config = dict(
    model='image VAE',
    dataset='photos with spoken descriptions (Open Images, Localized Narratives)',
    train_examples=203450,
    image_size=32,
    crop_scale_min=0.7,
    horizontal_flip=True,
    bottleneck='kl',
    downsampling_factor=4,
    encoder_arch='vit',
    encoder_norm='layernorm_no_bias',
    encoder_norm_position='pre',
    encoder_activation='gelu_tanh',
    encoder_mlp_ratio=2,
    encoder_head_dim=64,
    encoder_fused_qkv=True,
    encoder_bias='none',
    encoder_qk_norm=False,
    encoder_parallel_block=False,
    encoder_inner_norm=False,
    encoder_patch_size=[4, 4],
    encoder_conv_stem=False,
    encoder_layers=16,
    encoder_width=256,
    encoder_positions='rope',
    loss='mse',
    latent_channels=16,
    decoder_norm='batchnorm',
    decoder_activation='relu',
    decoder_padding_mode='replicate',
    decoder_widths=[48, 96, 96],
    decoder_blocks_per_level=3,
    decoder_block='basic',
    decoder_attention=True,
    decoder_upsampling='nearest_conv',
    kl_weight=0.001,
    init='kaiming_normal',
    residual_init='none',
    optimizer='soap',
    beta2=0.99,
    lr=0.00095,
    beta1=0.95,
    shampoo_beta=0.99,
    eps=1e-08,
    precondition_frequency=20,
    max_precond_dim=1024,
    one_sided=False,
    adamw_lr_other_params=0.0008,
    steps=5600,
    batch_size=64,
    epochs=1.8,
    lr_schedule='cosine',
    final_lr_fraction=0.05,
    warmup_steps=160,
    weight_decay=0.3,
    adamw_weight_decay_other_params=0,
)
Rows from block 4 of the encoder, named by matrix and row number. Each number is 128 + 32 x the weight over its row's rms, rounded and kept within 0 to 255. All counts start at 0. Numbers have three digits each. After the name is the row's rms in percent of the matrix's.
# fc2: MLP down (encoder.blocks.4.mlp.fc2.weight, 256x512), inputs 258-343
fc2.48 104:072191139136135138150138100110108119116156080106118112084148121129136119142155083128112141130131151135159111147146135162130112093115129125124134121160139121130125130165144115146124093147123119167143186118132180188111126135136180169134169122120126123169171182
fc2.49 098:095172060170143162132112167118148112123099123136069085207093167136106104174166166161131153161147138093171086143163133089070105101139119094148069163135153132171136097118089061117184110098114147131144100078111127156107127149068109159169151186151125101046083089
fc2.50 099:094128137135116173176195119068231161120109168127136123137240074128074076085153123057148131160145153103112127037141136101137106147147157054114137135176160155122139129075132128150141131078149172128068142160095057137135099105111117127141145187168129114144120146
fc2.51 099:135134113090197145145207127122152141109166123169096173070178182143133180133144162123080121133178171187117124132172095167115157141102135095143127145154122110143115167134147177155118133120122087151118155162119075130099087061128096168110123166172110092123153074
fc2.52 096:081128093139092147151144125190120084110116135105050149130125111107125161128153109142179105139173099146132184120140121153109109106163136094156088129156134110117155117178078153110170121153165102107159137138091125100136135139127115126080126165126154109110100060
fc2.53 102:139117087141137152064132094126146099114173072108140163185061142110123134089135152186133085131097147106107112176177144104074097131137159156150160134165027123140088078119135133112064122097112118083176108138140111106125091180121182117110116141149170126077090151
fc2.54 092:173106121137136101113141158135130090141137148145132189093136091152112106119106117153120151137143143084065109068126132099113086079125192162139176151109181109125076127142145127185134132127124097157154176138097083083145106102137142099096148163132143109109110107
fc2.55 096:080150085153107171140113088108164078102115102142100153113079171166132081131176122156119085124173106123181109141155142121150133163091145116145132102108133126071128077084141146159188110143117084107152127130113098196125102142096072062156154172195124135155121131
fc2.56 096:107070098070121088108167181087106105135113126119080146129113123150097136122112146087078174154185114136113138155125155162157125112138180103098101117148213098083150163144105115164120127138070138159112111063106084092131156181115112131125151138091183066102149099
fc2.57 105:168195122129153139098128126140093072098075186168085119140105127120135110101129118086119095164063136112124126144150126114126150096107081135147158143096124095116131080201136158102183088130131101078153087070126128135162169149098132132165125156126110113096177161
fc2.58 104:170140122135138119133111123159128146179153143088134119095181165171069169155113178148109130140064124120130126115128146165072096165150131131154153167156152046149128102164155128106114083122150131121151114099143142164133140111090131135124159121127114186089136136
fc2.59 101:130141117122080109092103111132165106143103170104042158169138147125108096096136129171144084160090183159124120083104102152146060084117170180171124099130105158152114200091140146095110125110093106144125127099160165157169130136116098154129131115163109101084127135
fc2.60 097:117100138146131142000086157149111102077143098143154153189150136116160129131095114082105142067169127193153112147140110103071093088153103126176102137113111138092098186141134086125080099102066105133150156224117160082141070159158107171128128053118136112093125068
fc2.61 097:164127112116122107122119130068106159140138097093192083164188140141157141082056142183103119096124117199115127137093202122090120093080101122114155115093123114173139152119095202106104127135219100170111160129118183132183105189148130082159143150205148118155063124
fc2.62 103:149106108166159107031110132133058137153125085093075126135161136096166113154135134101127096177074102122170146147107081135070071160106062140118073128118065178131147157132097149112097052158119150122163110162176113131142129135132119169133085164150113141159119139
fc2.63 105:121098197141106142155127180097104111184146128178170110130089153084181073066142135028130093143204059191140193129137103121093116096109159112117099153131149133168146120125120153133162174128165074165111063098124118138120128193150116194133087098111148186122116094
fc2.64 100:112099103092105116081106116147117119089156184136189128196173104145133116159107100110130103105090129074158145117121163115127122119139142125114121090129105129179156180158096111131150127098103143113116084094170088138128171164129152139153110110136097091090167156
fc2.65 107:157117149151137179252151067149130067121118133151112119182025128092167082130169162117105124074135168122133114158102154083161065150126195184133115173108128130132081114085061117097150183134118134143090098083092147134183108134158135134108185121115176121039104114
fc2.66 100:166171029089157080117165152068118147093131086127168129104146125065121157152118133105151128111115132161099111145092118061118177066111107096124152175154127099112140112112106104145160119147120123115109142152116134085137100160092114158146125122118102120143121144
fc2.67 103:105121137165153116143159153137137102186149069131116137157095102121154141116098063125122157100138153080155084181141171124117147125108146176122105131140058141109142045089095128098085160097094126092120172098170118083130140100147099154110122106132169103144156081
fc2.68 097:122158167115094113107116165119154122164127171120081129121126181142112115119126169188058126165070112140141130100113118145075176080143120079105148219118107114114076139100133136111102127118135191143108106164128080128107143076129143104151106091152196179120087137
fc2.69 103:107202101128116128164082140155107191197111078114125128107074092128142084130122110113146114044132103094134095132185103102084106127114045115147075144152127155087099129150082138164121093108097141123131138134149148141141148123154106128125170216091139169114189138
fc2.70 105:096147108119112099013104119141202177054114083114122153142105146186100121112162092100145107158155139162145136093156168149174101131183107107140157138151110148080128139141086144179102153130134060131133126134170132120098211128132138124138125109113181147115125143
fc2.71 101:056120133094122092088104155097161134165084135105110130098139135133137137158104170163106173083110151129153032189114141121129128150163140128124196145169151125151143103079124116108098066132096048123147117158199109144096135145169108084129140060087168157112167065
fc2.72 102:131099068165155116168143118156078164130160148104176044144074121156113169187140164168141109092098081130127143075127057123139128145132135133109153105170192158097101224129124164117134167101119143115143101140128159142134134128101105103130150100158121070173119087
fc2.73 098:155119136103160091124180165075145076137094141110103148157141096108157148134093187096148103122146100110119125145122124095133131065083145177105146060148126090091168069125185137070135196145073144128089176086118131094067138135129127159129099179181130105178064127
fc2.74 102:079151150158103113150117138119153168158128128156142163134108111080164129134138075162118135140109121102130115167105222127124139128152102117142147119097138120167186110090081112097156097069146110154143114141108169174125168105132097132126104129093122082091133081
fc2.75 097:092125123110134100161107165067104124171123158124099082205132107111147121113088140140101113137061186169061128161163099083119163159134097122095177117197107104220169111111132127093090148138124125133105159157152134150121121186123157173094115115129074169125147112
fc2.76 102:120150106065110128085063139152184090138094135121149100117160135104122176135152130176161109166129091104167114184144139148150127095128124129101096142058149099082139071095132120184144080150086094128147098110125176084121155112040161160192180103066127164133178136
fc2.77 099:131108089119088105092035095180169149147162043084126085140059103159107138147130137113139157179090098149168113085123099178063155126170128115183080160188163082050133187122150166100143120150190153102098071104192062105137126152130137062112165188187167109186095149
fc2.78 103:094149172142149101059140078116169174174167134085173139144117096131088084129106110137156106069127094124066121161112143116105092124126137155135110146151107103157096098135134164106120108128141097144110027185120125138109141118157097080155104094037073183122148156
fc2.79 101:134138077102105097069175087115143103169067160174100085125109169168088097114194146119134109129163151137166093197126121091075121137164165173127130177152117127159088130160082144108173113120170110117141035114125176098147130148113155174114086153126091110161179125
fc2.80 103:113082149096135119094149067126161074137137115168135099130176206079159077101145096118075118153126114117126100079114109122184143130124175199069199192118147148167127086098118135144120107128138140102078176131110143111139137152155153088116124113197115136119072166
fc2.81 100:149166135128082154164117184149089113117119120143169083145179135190139110168163162115093147074090167167091129150103115175129139129169105197135177124107066142139135206177195141116101075098075160120104130111147155145152051193167150126096123099148153114132095127
fc2.82 101:120158168126102102110161084138141104096185137133097149181149126125129088163187138139199184138168085111130131154166132134158155111066099145143147090130131172111156186113144098162170185147168213124063125110147115128176159133102063055127147118088192146176099194
fc2.83 110:149126170080115117116072149176073085125143143137142092117187151118133109104076170055201163080116178108160124194154155142137112127118147039118089120044175100109157167165118117114141157125092140145141081049126094133125069091141173185096167120143197130115167125
fc2.84 103:086071155096177069152137164164089170084053152102149097152136109156132083128165107098146143158204092094118138171167144107165111111153126131138127101135209162114069098083117174118142126138133128121102126053173156112089146145086119146120098091100088194095145146
fc2.85 097:103150144126127150181106120148106163115148108112099178105142094150175093103085159120092143099110172128118108141184094178073153160092130096114140137177150162131133169112101145164145165106122120133120156145109110156151134142130107175124110134123108141049098136
fc2.86 105:082068097140147058120138122099111164163159175113135141083161090108156141139148096193142114130113066175095102174104102124116121128076119144093130152138116127142154110079175124134134139071132181116149115092128133233153077122134136122186148160167065112113120061
fc2.87 096:135141159083094160110155123089171116125145122106044186079129139162159136134113115082135131085130127138084103182139083131119124166156116145167134161121136112111119082163078126170143178140093054158118130124134112062083147076128147157148113105128079047130109173
fc2.88 105:157108150125095129101112120132175107127180101155138172103138102144129164110151138111175146109083127089050112055093098167137148134086127140114078129139086145107170091174133108099126040115117163122095128129114049098125110155153161121091130177124118087181091131
fc2.89 098:041089094152084070102151177167155118135193115122147130186094124111138157109114109108114157092071170156173092114131086117146145071104101125140155127149154105145169104157110115138173153102102121145116088184129179165122099099093104149117129100196129124157128137
fc2.90 101:141118133134129198104123193115096142099052118128194153131122121112103182158203070117139134145060238112104094140152147140124096108135115131113161144138123113133116130102101153133140070108123140105152071125140110127099178112109120140125131122101091157133137049
fc2.91 095:086129172175155103153135146165160159155124132121126182102147085140167129145094103195126134145114142136132099116158097131132135098150135098146085105111065137088191070169172168114145103117076134142160119185123097094099149135109105118133109121052166205089170152
fc2.92 097:109115164162135131063093131118102101139040058144097105145195099184126147130102128068078154139130139109143133142129099109142121139070115118144107186150099073177136156094125114164127121126113119133084146125131112171156107161149147150150159156117157163151152073
fc2.93 105:102148093095123137132118167158137123113194133117118177176075159064107178134093075155130136200090127164149109062147079088095174117098121151066136212086141080121082116133112126137138075122150168135143133147118180100121147110176142077109140118193053106114196117
fc2.94 098:126107129125120136086062201139133070118126152193100141104172163129136115123149149109143100088132131165128137138140154097156097175083184084190126094078185090096142138128166160130097078135091084123091138156079164191114124130128068155163149147115094120098149115
fc2.95 099:130180135092133182114111165079160158179131112057163095112103032161115101148145123106071159183114088119175129124116194135139111139117119098159158171076173125138115127068111130139122097125094152128162126138128124139068145132070142162139167188128143153164137077
fc2.96 102:193177098093106127032077117144140178129168062098154111069091127103100210163138123077134138121129126087136094147152175113068105086130179096117165107115133131068115147121085120132152132113109064116154148132102178140121105119110173216152117205100039078156158090
fc2.97 093:168087132187087141047120148208104156098120114069084094133141155181132137106088098153142135188164150157172131172156160153163129159146107129125145172078108105170124119129148084134138200155113121133108132101103104146178084096081119178128132092125120082111212077
fc2.98 098:135131095104138138220157136128169143168145136182095152144090136142130150109209111162121169147153137073159140172113174161087134169150148121124136099142120142151117164157153114215136088123094149166111045193167177089174134111129150087141148149146139109132124069
fc2.99 112:108122136098134071107081071114067111100133087106089110123178068091142121134126099134147162126120164090088191109135104194098165104127101117167130140097125159091119101127126104184123148112145101116103118194133136139151050144170140082095167072121086125200134171
fc2.100 109:130151087121135126069081120161133109091141129171116128104071123067155145151178103082143113125137136169108188163105138151151091122116110165126106145110130106145096110164127116134132085140122121145145116081140121184136098177129162076092170106101135134118158127
fc2.101 101:108120141122098091083120122154073084091073163092127083137159162139074107136125127128145107127162091157185169123124220150142146111121149122134143110151074117094117061089116063107100103083119111186148102064163145134147102105103104100162152096093114161124131111
fc2.102 092:129090174114136170150136152124140123129116110096110152075170079166162138082090110106157126177150170109129120182106175108121123190089144179125086131127176132168169147118198091082145119076169143130133103126158070180197143120172097151122129150152118110162111107
fc2.103 097:170168042168088096102069120119104153123180187156115098133144145149157159117110139165156078107154140172089207101142081111121106133133150122110091180123104114173162145101128108080180115123153084076122079197147139101114121109169148092127172179100188144105101103
fc2.104 099:125135147099206091136116111150126074096147083118127094115137176116109082164163125093121173150128133155088060133097129174065135169107170116168144133167124116177145092100168114075160138133102118168096165129126101129147190127183111116162092109084119096141151163
fc2.105 103:126113094171134097153095179126193091070093157154077158098105153108159089127128079083100075114146086125153137076116121179106130187158195119125145130143147155100102148113126161107151060181172154140111111147120121133106071166123158089082177178156130107160158147
fc2.106 100:091139140125133120108111112086150134170149114129123141143138151123119135152087152076086134124162094034042076146119103139122164118123129162142132168124156137091139114104218130152147156141197143148176151147137122124152152131149141144144103101166153123117138157
fc2.107 102:161185045126122133110113172161140197114119122153129094145135162151092127142148173201149156131140108099065097147130159106137123105120177103111091125118021144156127139099107138129132101144178099096116142111128142136114189135135131117169130098165168087165122072
fc2.108 097:154156144170148126093121183129141135109138136124146091108113134151099151099108128199094090150097104112108114146146156121133147091107171111090114123113065143072115176126087081197115145096099126117146147108108136174127091147166114167113120171081115160097156102
fc2.109 102:176105121120091089148108112114129162095124140127180161083069128124145075175141113169219124136114127170172152097161066117142093147128140132156208104081100106158149127119101138115159107154153130127153162162105135139187149171114114100089128137155124175136081145
fc2.110 099:102101182146100089177088138074136107190161136104123092146121145168138144114128173164134151131104108174097105171162126102124089131163089139081113162209168139121124173094155099136172179136130091116121110138148122141142078097147162162141076094177129140158132091
fc2.111 092:132095097108133166107073075070064125126114129152129123061117138169103150134118173165085125144136147123139098226120158110185177066090146125193129191103108156092122203118145118143102098163126066110149104165117103106146112118129122116101143190153166111135140110
fc2.112 095:062172090162154097108109134146095091145100160164074162152210143090137133146147118147105137103124162126122155149129103172118122120128118160162158191083108096177046032086153126209131107123187124128069145115157120062108144099111133116103134026093101127099079147
fc2.113 100:146162188159136115124120136073123074170116107140123096138166134096092148153139099082156138164093123191114129101075105126105131169128154069128052150069142136113176160128140061132145126144186119112102097083126176143133168121105106081099161108156152139146167149
fc2.114 097:099154050113112087030169128189139079114156136102157141135075167161156125121159121129165118131113118129131090163113170186122097175178106128131146187195113101101137108110167149131142169123139099113152145171094138135111139123185122119107184097145201108199127165
fc2.115 098:129181122134132123125146170095101100122132109125131114089160174101152138136140104145088139085083157127098178116138122149137117118096091093149107081148171135145059156148125150202171160178194206109116175164122165108118132088095139095061104072170169116118127156
fc2.116 097:142157135168134125130173111065172118100159155156114122056136149104096069117122098113138089194154123159105063080159114166136112126146146093146086080164111107130063131203054096190135152074080174068146158093117131094118166179111126171142195156146145077052168179
fc2.117 099:122183050131094149179115169171155089130152140108166106128131108129089072075077162102154159131124121136141140135089067103114102218111165110120136093089099097143138136210092144059142121122122133099115145131146151145106143108099110160059129044184144151173120048
fc2.118 101:116194183147141085062133148076163145159138115139108095161141170170099128127138080147149054166206137147160121165130093044087128159109116148079181114126110139133117155143183137099122117136080184147209188124139080121159151170128080173119117158183153065104144128
fc2.119 096:132141096166123159090142152114109139165125182169099072136076150119174153093119139193073113128115056124171100160127154157123170100105153148092105210109149086127133118123083098193117141194120124129071066174141139118143158116168129120107137126129079108123151089
fc2.120 098:118167157121123078082166161146114136069107123145078146081172162148133121117156177165171182140074144157160203120106106157094170089105162135195100098134099135146165083123158150178162165139095126171118138099091127180132127133071096177099181138118141140071112119
fc2.121 107:110101098167160077146180153217152120112100083101160078124148123161181111104138159143174168108173150163083149074122093139115175116147110116086075113098099104138108119133090113094146126084120107081127092105163089131132170091082096139132146066176104124114141142
fc2.122 100:152162080086119108048101089161115100092145092157090129097102124162118183115162141090117162113156161111070113094148071118161173131129114176138079102187143039182093164192128146184155124133114122087164168073142104133169130141096080118096108197112138136156085181
fc2.123 099:160150084130128118069119081143074194158073104109115088107093071071122113127127137056107132168140155120137050087117096134163146148130120162139136129133070090139177157106093145113178152173083160141070153057164116164173146157152130095159153099043041125103165157
fc2.124 108:135138220168113136155148173156152142072171164090133108142082175124117155117197144171151138173083095134161141145130092115129115100070129150156103135129106107073082106156098101148151133073131076165162108132157154179191140154160095179209160133119190110169121159
fc2.125 101:128124219122069196168189096122136114099162166158132191129147097092146116113195145153202104126136064148126162043114075089200111120134137118139097070154147167119073128136123135143050111100164160096163072126175174163133120072125100109105154118123094060151140126
fc2.126 100:085139156126092140195074086109141119086140093139103121137058170094157098094147184135153159133064172096084136136168152139140115069139047098178086057105179096124149145144090104129150105147156198123109234118110183127171074074144123078102126228161073148149103089
fc2.127 101:122126082134114109160143104101103110161153161137152123088083154075133113078154110132166087103147136142125095154104143180160083141110147082136129165080133140110137112148138117120122097107135123097098162172130158098137111119112141143178113091177114152135132112
fc2.128 102:124079107139146078070120117084174135091137096142148140116081192113165119143120148074148168118087126104139118168122120098123171149100109178151148148169145157132165113074103084129121148115110166123144088106148120099024104126131169137105108128135115120128167085
fc2.129 106:105166126109084107166123108109060143112124099131098167142131072142144127124139161145197112129162103134152219148115161103143073114076099064115135137107121100186183104147168057128140151166135121138132106159114088164120177134141108094114093160122101137128061147
fc2.130 103:089122106112128092175175105092085070132126134131086138130131112124072142186110106129048159154108131094177128121180127153059117145153117086072103112136147128094081176129144089114095072167150119119147121196143186139108101110155119147097153133129126100091169032
fc2.131 092:139137186161123157088181130092108123107120139165104161180142081155119126198124178194196111220172132132141097150145129163106114112188088148131111117115139060126129132144153143216097101095141140101114150083185137110122098149143145131102140084110113171175154169
fc2.132 105:129097173094163151086142090097061126114119067152117148090097066133128153144121071076122154175088117155154147064093141131131118134142117127163070153134097142113110138152163144154093160137131162144222102110153141081087147126130169086108127132093100148097134208
fc2.133 105:135135177094091166194106133078109083164122123121094107126123114193072093117150179143114128158168095141143145077116076132129125169113141092160133129165141111123160165135166078092171169102151193105152120068129138162143167082114137147147139049122083118144114118
fc2.134 105:173107120107120147031146112116108120116228083142167215093132167163121203150102088171176124115176117155099109120121087125148119094119131184090120107161108138143144135104089082120173124103062147046146109180079149057118111075152130136158158141135149162096107101
fc2.135 100:105112064118098157224165141137123219102061152118150140147045122123124118159134160114158141147092151169155101114156140169129181122135111112159099134124126124149165133187144087182155117146126153157112121138124157086133083132115085094120161199176126144128081079
fc2.136 106:153111151119146149192128103111134121139143114124125140103142072174124124098175130079152115144124078092091198166130161142136151075133128088158131074100077053121111137103131186078160139131179156162088083101110203132110050114131103097129147153085132134122127142
fc2.137 101:133120084131098165140115100142183100169118099055118114095136120107106127050072125082078163176128133088139132136108168136155135113106167129134105144146105122089147115097105132195057059127120161172137131092165089105097072129132089162105149087110156080129182081
fc2.138 109:131173210124072147171160095134107222106130106139119159144108126174104104087115100125115205067154097084071156140120123083153150087100081110122116155143099096125093135107089102062129070140055159127167150154099117114195096154104105183169138177122130120122134078
fc2.139 099:210109132098145109149165103166132085147143156111113149130118155124168093140091129129130155112128115151150061073142100113081111142120115117134199160130125198127175129100130153143162166078159053093173112095152122105143104112093153146069112156110177151121129167
fc2.140 103:105087195125095043133154066114106110120160142097043096173173116163108061083108118147175207172073139116106097135158211177129118110151104113146133120164096092127111142133133099132117130114105072124073072080145124131132107112114141188134137140031104098162132135
fc2.141 105:137137129110122122092130117137138155132076183130182140171095156117146121164131122141124151065126149096182126179158132149109080123095130130164191156178131115175083156136056141136132099131155124099105106149152149169210094104173194136138083107108127170178151082
fc2.142 103:129074120098098080114114061230165136124103146095137104135143133186114169180186136111128099151204163138120171129100175198111192120073119127162078121154085147057123128101148134161175091094110106160190091043147160157049080145137184117033119101104123140144171164
fc2.143 097:118176079102181183158106109092111168144101132111109083135158170076106184111147176166183125158162109170192135140065170127152069099097142122106158112094115170100082121151130144182076118090117126098144077102144129085163091178115134128078134127093115175160146125
fc2.144 094:238150095171185121120165118107131113123114111131156131131132063071051132109091124077166159132134127096124105134146120142104121136118081122193152105074141151152115142109089199138128119120158091165141108131112171152097114118139095162118153207084089152107160141
fc2.145 086:130098104114134132160123110101038091088092141132138132084112134098140100150166122045120129130188142113073129134093107132132179086129123180102117102127151161170103152132074114119168132109122148144157096083111090060105207099099145128074155142081162121091081140
fc2.146 103:134132236114111154118079144118111129086149117145164115172147106101104086110117103104107112114119119151101174095180127144145120130110192157105101083114155163105090111107124152115167096179075158115120144149142109106135129108129090058142139111139109147076097085
fc2.147 097:139169133095170116164125208144126116153116123169139183109133154101091143103126200205140095155205098102140116093147117124137141113185071100101113105102111103162145169140100133148042142091190152161149099144146082134178092097180114212125094173211150097090113195
fc2.148 103:206178127139126101181132171149103143090106072125105165103134124151087162135199127130143116157104128130063163140127111122107140087140156159163176127166150141185125069121117164148145123088130078102123147161094128116132178151142144119111098180033151130146150171
fc2.149 106:073173106089136130109135163161158159097153117072197162128099112176122144100135129099192158191101158072116064129136169111044082182150128171127124124134123120188113131134079142090164102068116153144175161181163120112093178086123182146093122130108101125137124185
fc2.150 094:082167133144111114141160104111109165139207180131119108108135116053153077162115110113094166155141110116152138150126093161123140118128128118167122159138160148102159116101144127130096183136092099090129124142155126133125171111112162154103144105136126126152125107
fc2.151 101:132087139147140091202143128123135129066084094137107121107193119153110113120110136107121080141087132135104186173072107161090109171114135140145124178084074177133116153163139134156163096117135134161112145036104126161111101080094119114145104118157137164147085154
fc2.152 104:125096097120155138120114174151138140126077157127038102161095164133166088150168123141121162116184101095103096160165132116137096108125098096116110131118088147149130160093128184116141110150087138079074217137140074125144062107112113145123137066173143107078143158
fc2.153 103:186108120150122140106137157155133159130178123138150168163152118161110087094147165086080182141156174146141101140132149105100112112131122090081079167085152110132158231199176099134140124204155113148110145109137117140108118203174084136203100165123082134109089123
fc2.154 094:097137130187119147164144049103074130131122093083159104103123176176179105168105088165086135106134142101120133181167144129183127093144140151104149111100103151114118149094094158141082116146134080144135079125186126140162135116125164095087152096056121125118183178
fc2.155 095:109108177129141092194127101145077096086128132112164123121169105107172113131139160048168142114068107114101160165155143114112090134114133152182087116188134117148176074096102083118108148164149130146138179124121117175094048115113101118130132150072086113111121112
fc2.156 099:168141076087131070182163099163113146094108143146116113154170088089094181135198130140170144166099166138105184117076103134096128134117100090140089111147106117142063089155193128174154104144118140154121114133146149082087082132138141161076136190159088110105092109
fc2.157 099:112154160175126126121068110150169071156147074154101103118149154114098092129126054059120128074113154105110117066094124125154166156119093137141068115154111147102137116117113114075181135131102183147099115104134121122161139092141186141091156134156079118126136180
fc2.158 104:143079137124101140157154122146150101134114080147134151115088072102122130159098132104150053146119201114124098168123094108088118136148106141156142181136118132137121113190101138118082094103126129150191141072166160116164120128122097141079129137080149075126139130
fc2.159 100:111127169119125121005150162177099118160140146168086077092112130122140096079127202148121174130122118056104070077126135132127156129151061194154103187098092060099122087113114117171142143111186143134167148174119171111135124136091115108131122122174120108112111120
fc2.160 101:107173169128105103141176159113110075147154145105104161113175152180164083167063085140108130137164168083077140140135129113128134069142084159142132123123089096143096109109105125133110173166146164139076128081099156167076135133156119143178112179089183147139121117
fc2.161 099:191170145121051160201186163107200112117174102064089148071064038122061104109179104137137119131127133117092149126150145146185151129088116145126118154112151164071114097131102126109058172131085166131119152153096150126178151125153155137108190137141153067159138129
fc2.162 101:162100099067151203197063163106120143167144161154139069135149123155147144108088143121169199097144158083100130180152140099159185150098112132084127149164183134170077102190142165103113091108135131161096171056146123136113145098139127122139063133153084117102116063
fc2.163 104:139097183173119108142136061092185083176138193084127172061112108145145142092149166157141166125120089089160118098060085110131156169144083089137107151104174144138113123082143115075133111140115096164118142122169180124162101096118116167164096133127157164091066186
fc2.164 100:119127113130121148092080144144114090114171149116118133104113098151139116112100101047137138159106055141124155110140168123198082131134089094073154089145141100118162163141143147134129154198116158087056178151093155113118144189143188133073096133149154098161084153
fc2.165 100:133189132181141078129145140119117110112125158090107131074128116106133149153088103132059145139123157163133128136110096173162171083139145090146072165086176122089132149094140139097080127211113120154134127117124129182166169124162154072139137046180102092139127031
fc2.166 108:116107122146156168085150117055168133135122126077149133120154122141081099101155116086154151141122110109132093127112077130093136111176133105089089195169119113161085179124103120131148100179164115152101168061097094132156132179088121173063115126098056112102083233
fc2.167 107:165084142123121134142184177105114172152164123131082096137104148106132107080073128169167169139111140103080159084151142154170109183095147121095163115072119189164124144126194088122104088080141122104081019150100109131146123166127083106150141116165114138149082062
fc2.168 097:089162152110108120113132122121149107101146071084104071129050109108132157097122117158130114064166186153161151150138120146128128191168176147128074149145115165166138167160130202101168133126127111122181064165122074121121084112126104148105056094111084084136152166
fc2.169 102:100083192142083148149106155115171088115151141164098163135153070165124113131174112118085138072091156056123100108137118087092107157087126115150159043120158140115131133134140114138132195244131127173099138163095131114163109133137101188144192130143169167105142053
fc2.170 091:132119097124188161139177087108139107152201099141084147129127120135126157133099174150143164101135132073122156117136131090095127187128109171137114109101103118082101123112153134089137121148128136105171089072153123169100110050115131115168145131122082154097123118
fc2.171 098:189129105202173121137136138138138109127104176134167127139094136102122099100112138157134155157109201134167132130135144139136121185072089140116093122102178133129152119105133125167202145129112096170149079134153089107137131151116145072167120119094112158084070135
fc2.172 098:086213110114178114139155164152024106088093109183160107141140156091204152134123130106173120161120160122095162106129130122128122104165109128163123129111042115127103135195142113216093090135145111150100144088078097171104169173148126086121093083129068111121153185
fc2.173 096:159156118091094116159145112100110128090063096154108112146129184105166204129157079163116130135118145160099086131087123117142130165141099121118151195101147088094157103147143118141092163097096116122191121160144117155139125117168134107095101190145144173142087142
fc2.174 096:142137113163118112103125121141125099114122155148109167107154116187149163081153115142154141113128190189111130096118102161182150165113161164156112085130107177089152080100127163123113033130152106185116132102124158138150165156130162182133095092141132109145095189
fc2.175 100:103125120105101085178148122115122141127030112142132119031143129158147122142148092120060149090183155062143147139146197140175173108130113096162038210128178137111125134151198133120122073085169119119170164085160125150103091135084132120143170149054144167101181132
fc2.176 098:143109082102085086059135151159139114102147164135147171107106112126196176089150115075118138175108120162136159111102096110143173176172096110129078113130104113093093175126134112157098083157154159074119093147117144151080123109124112140115146065136139145099133113
fc2.177 108:094119063150147138091126149147104151129124155117142130141107151163145182162125200151155141125115176123127101099104153105118123118164109153138117104164177156127166135103104113122143111163199190077145155036121122149081179135127121148136106047187137061142124092
fc2.178 101:115149132112061113175168103152095128125151129075140109157137107166140113092110196173108166090107103085128153105158119140125173085114096157062169082136162091134135150132144123157069179089111106114064106135164132152137137125089148132181226108078100090145134109
fc2.179 104:143143166142083127127149126111170169140063120119105150185144120105146090111154103204127165158079154139114184201088062164143132164129058126112166108181081155118140123130117102129132144124109095130093138151139054094094147175129086117105059187099195140136150124
fc2.180 101:138131109164116107106086064086145080105152128080142118167106156090158111098124147144132123125113089121124136118078076158143067145116129106096099126205120173078187072111097164087094180080162132128097164158103081146121062158072189125089140093137116098119106125
fc2.181 101:111140130141149165149183141134096115091082128126081163126092128109126132177119117057126090192089136124115133191178155105086143130166164113143147084112136150119122156121079147118188105117116106136157144149132091113126139126098102170113139129070137098067152137
fc2.182 093:181166115099089158192131108063144158163104154140141163163125097110136074117123179164184122069099132056122191134194145137159114128116116133123140140135182183122125125147120102133115108132172129116122144093081078117160125144154161151121115114160112129127126144
fc2.183 098:120136233165136180123114136140119120148161051111155171135095145156139133098134187099045168123063130076132111168132097132151157126145110119114098122115178097117123072173120064127116170085120150108111110117133105151134147097118142106161115089118054139139137115
fc2.184 099:181132120193152139146102134069075158184096109144161126125125164055189136159110130087092203131087115094114116166235165136126051153086144117109135050181139162131152139102078116088120128119080100084104139128137106132156129100114131178108103136024147106083110151
fc2.185 103:134102161096151145191106189099185106130144157113191097203088172110141100114141134114121132136169141104160114136099115072145109101112122077198155159110148095157173130128137109103150103122177163135112165108157102111102153102118130083120111150179162134121106122
fc2.186 099:101129186199153140128142077145152075141099119079142122110105117175121121142164095099117111139112136130097174133143138141163080159144102124143161111082145104103166136073141124123102152094157113160116166091054131133108131142115182185066090148087165086151182157
fc2.187 100:108089115109188137174073132165135169182158150101107180126162085128143184116094108174116103133255121114129147115116135090206075174146088100169205109204169129148080092169116087176111137152162132127173128131183136181111186143133135130147172144090141182110148120
fc2.188 100:171126192111167123114106099122192131103148156150073149146110106165152135148105037122175157185167111132138196106118176145156210124140159170101103118082150124160118136125159027089151142112095178095140121087157116124125112190135176163115086134159108141085148110
fc2.189 097:183102159084104084091117119100109188122086128122113171173157125152090128071153148204135139116128112156110129149159137150117149172141055085171111104120126114128157128155140162189085162120096113115174116172124174158117174153085162133140098136109178102123141054
fc2.190 097:094121175123112139169100159198176059157093161056085105131204101114154120133176182113115167143164135188107132200110143127128127108142094146067135157136200102122128153067125151109145134166139152156140092148168116172100127136164118165102119090231141130135179142
fc2.191 101:140095135171131140198162108122114109123078126114158068146108075140110086123110066127044094148144103170084130133098151149168173157147060120158146230124055134120142089139171150135130146097038132149153106170146132153095139118114121161073116137110176163103109098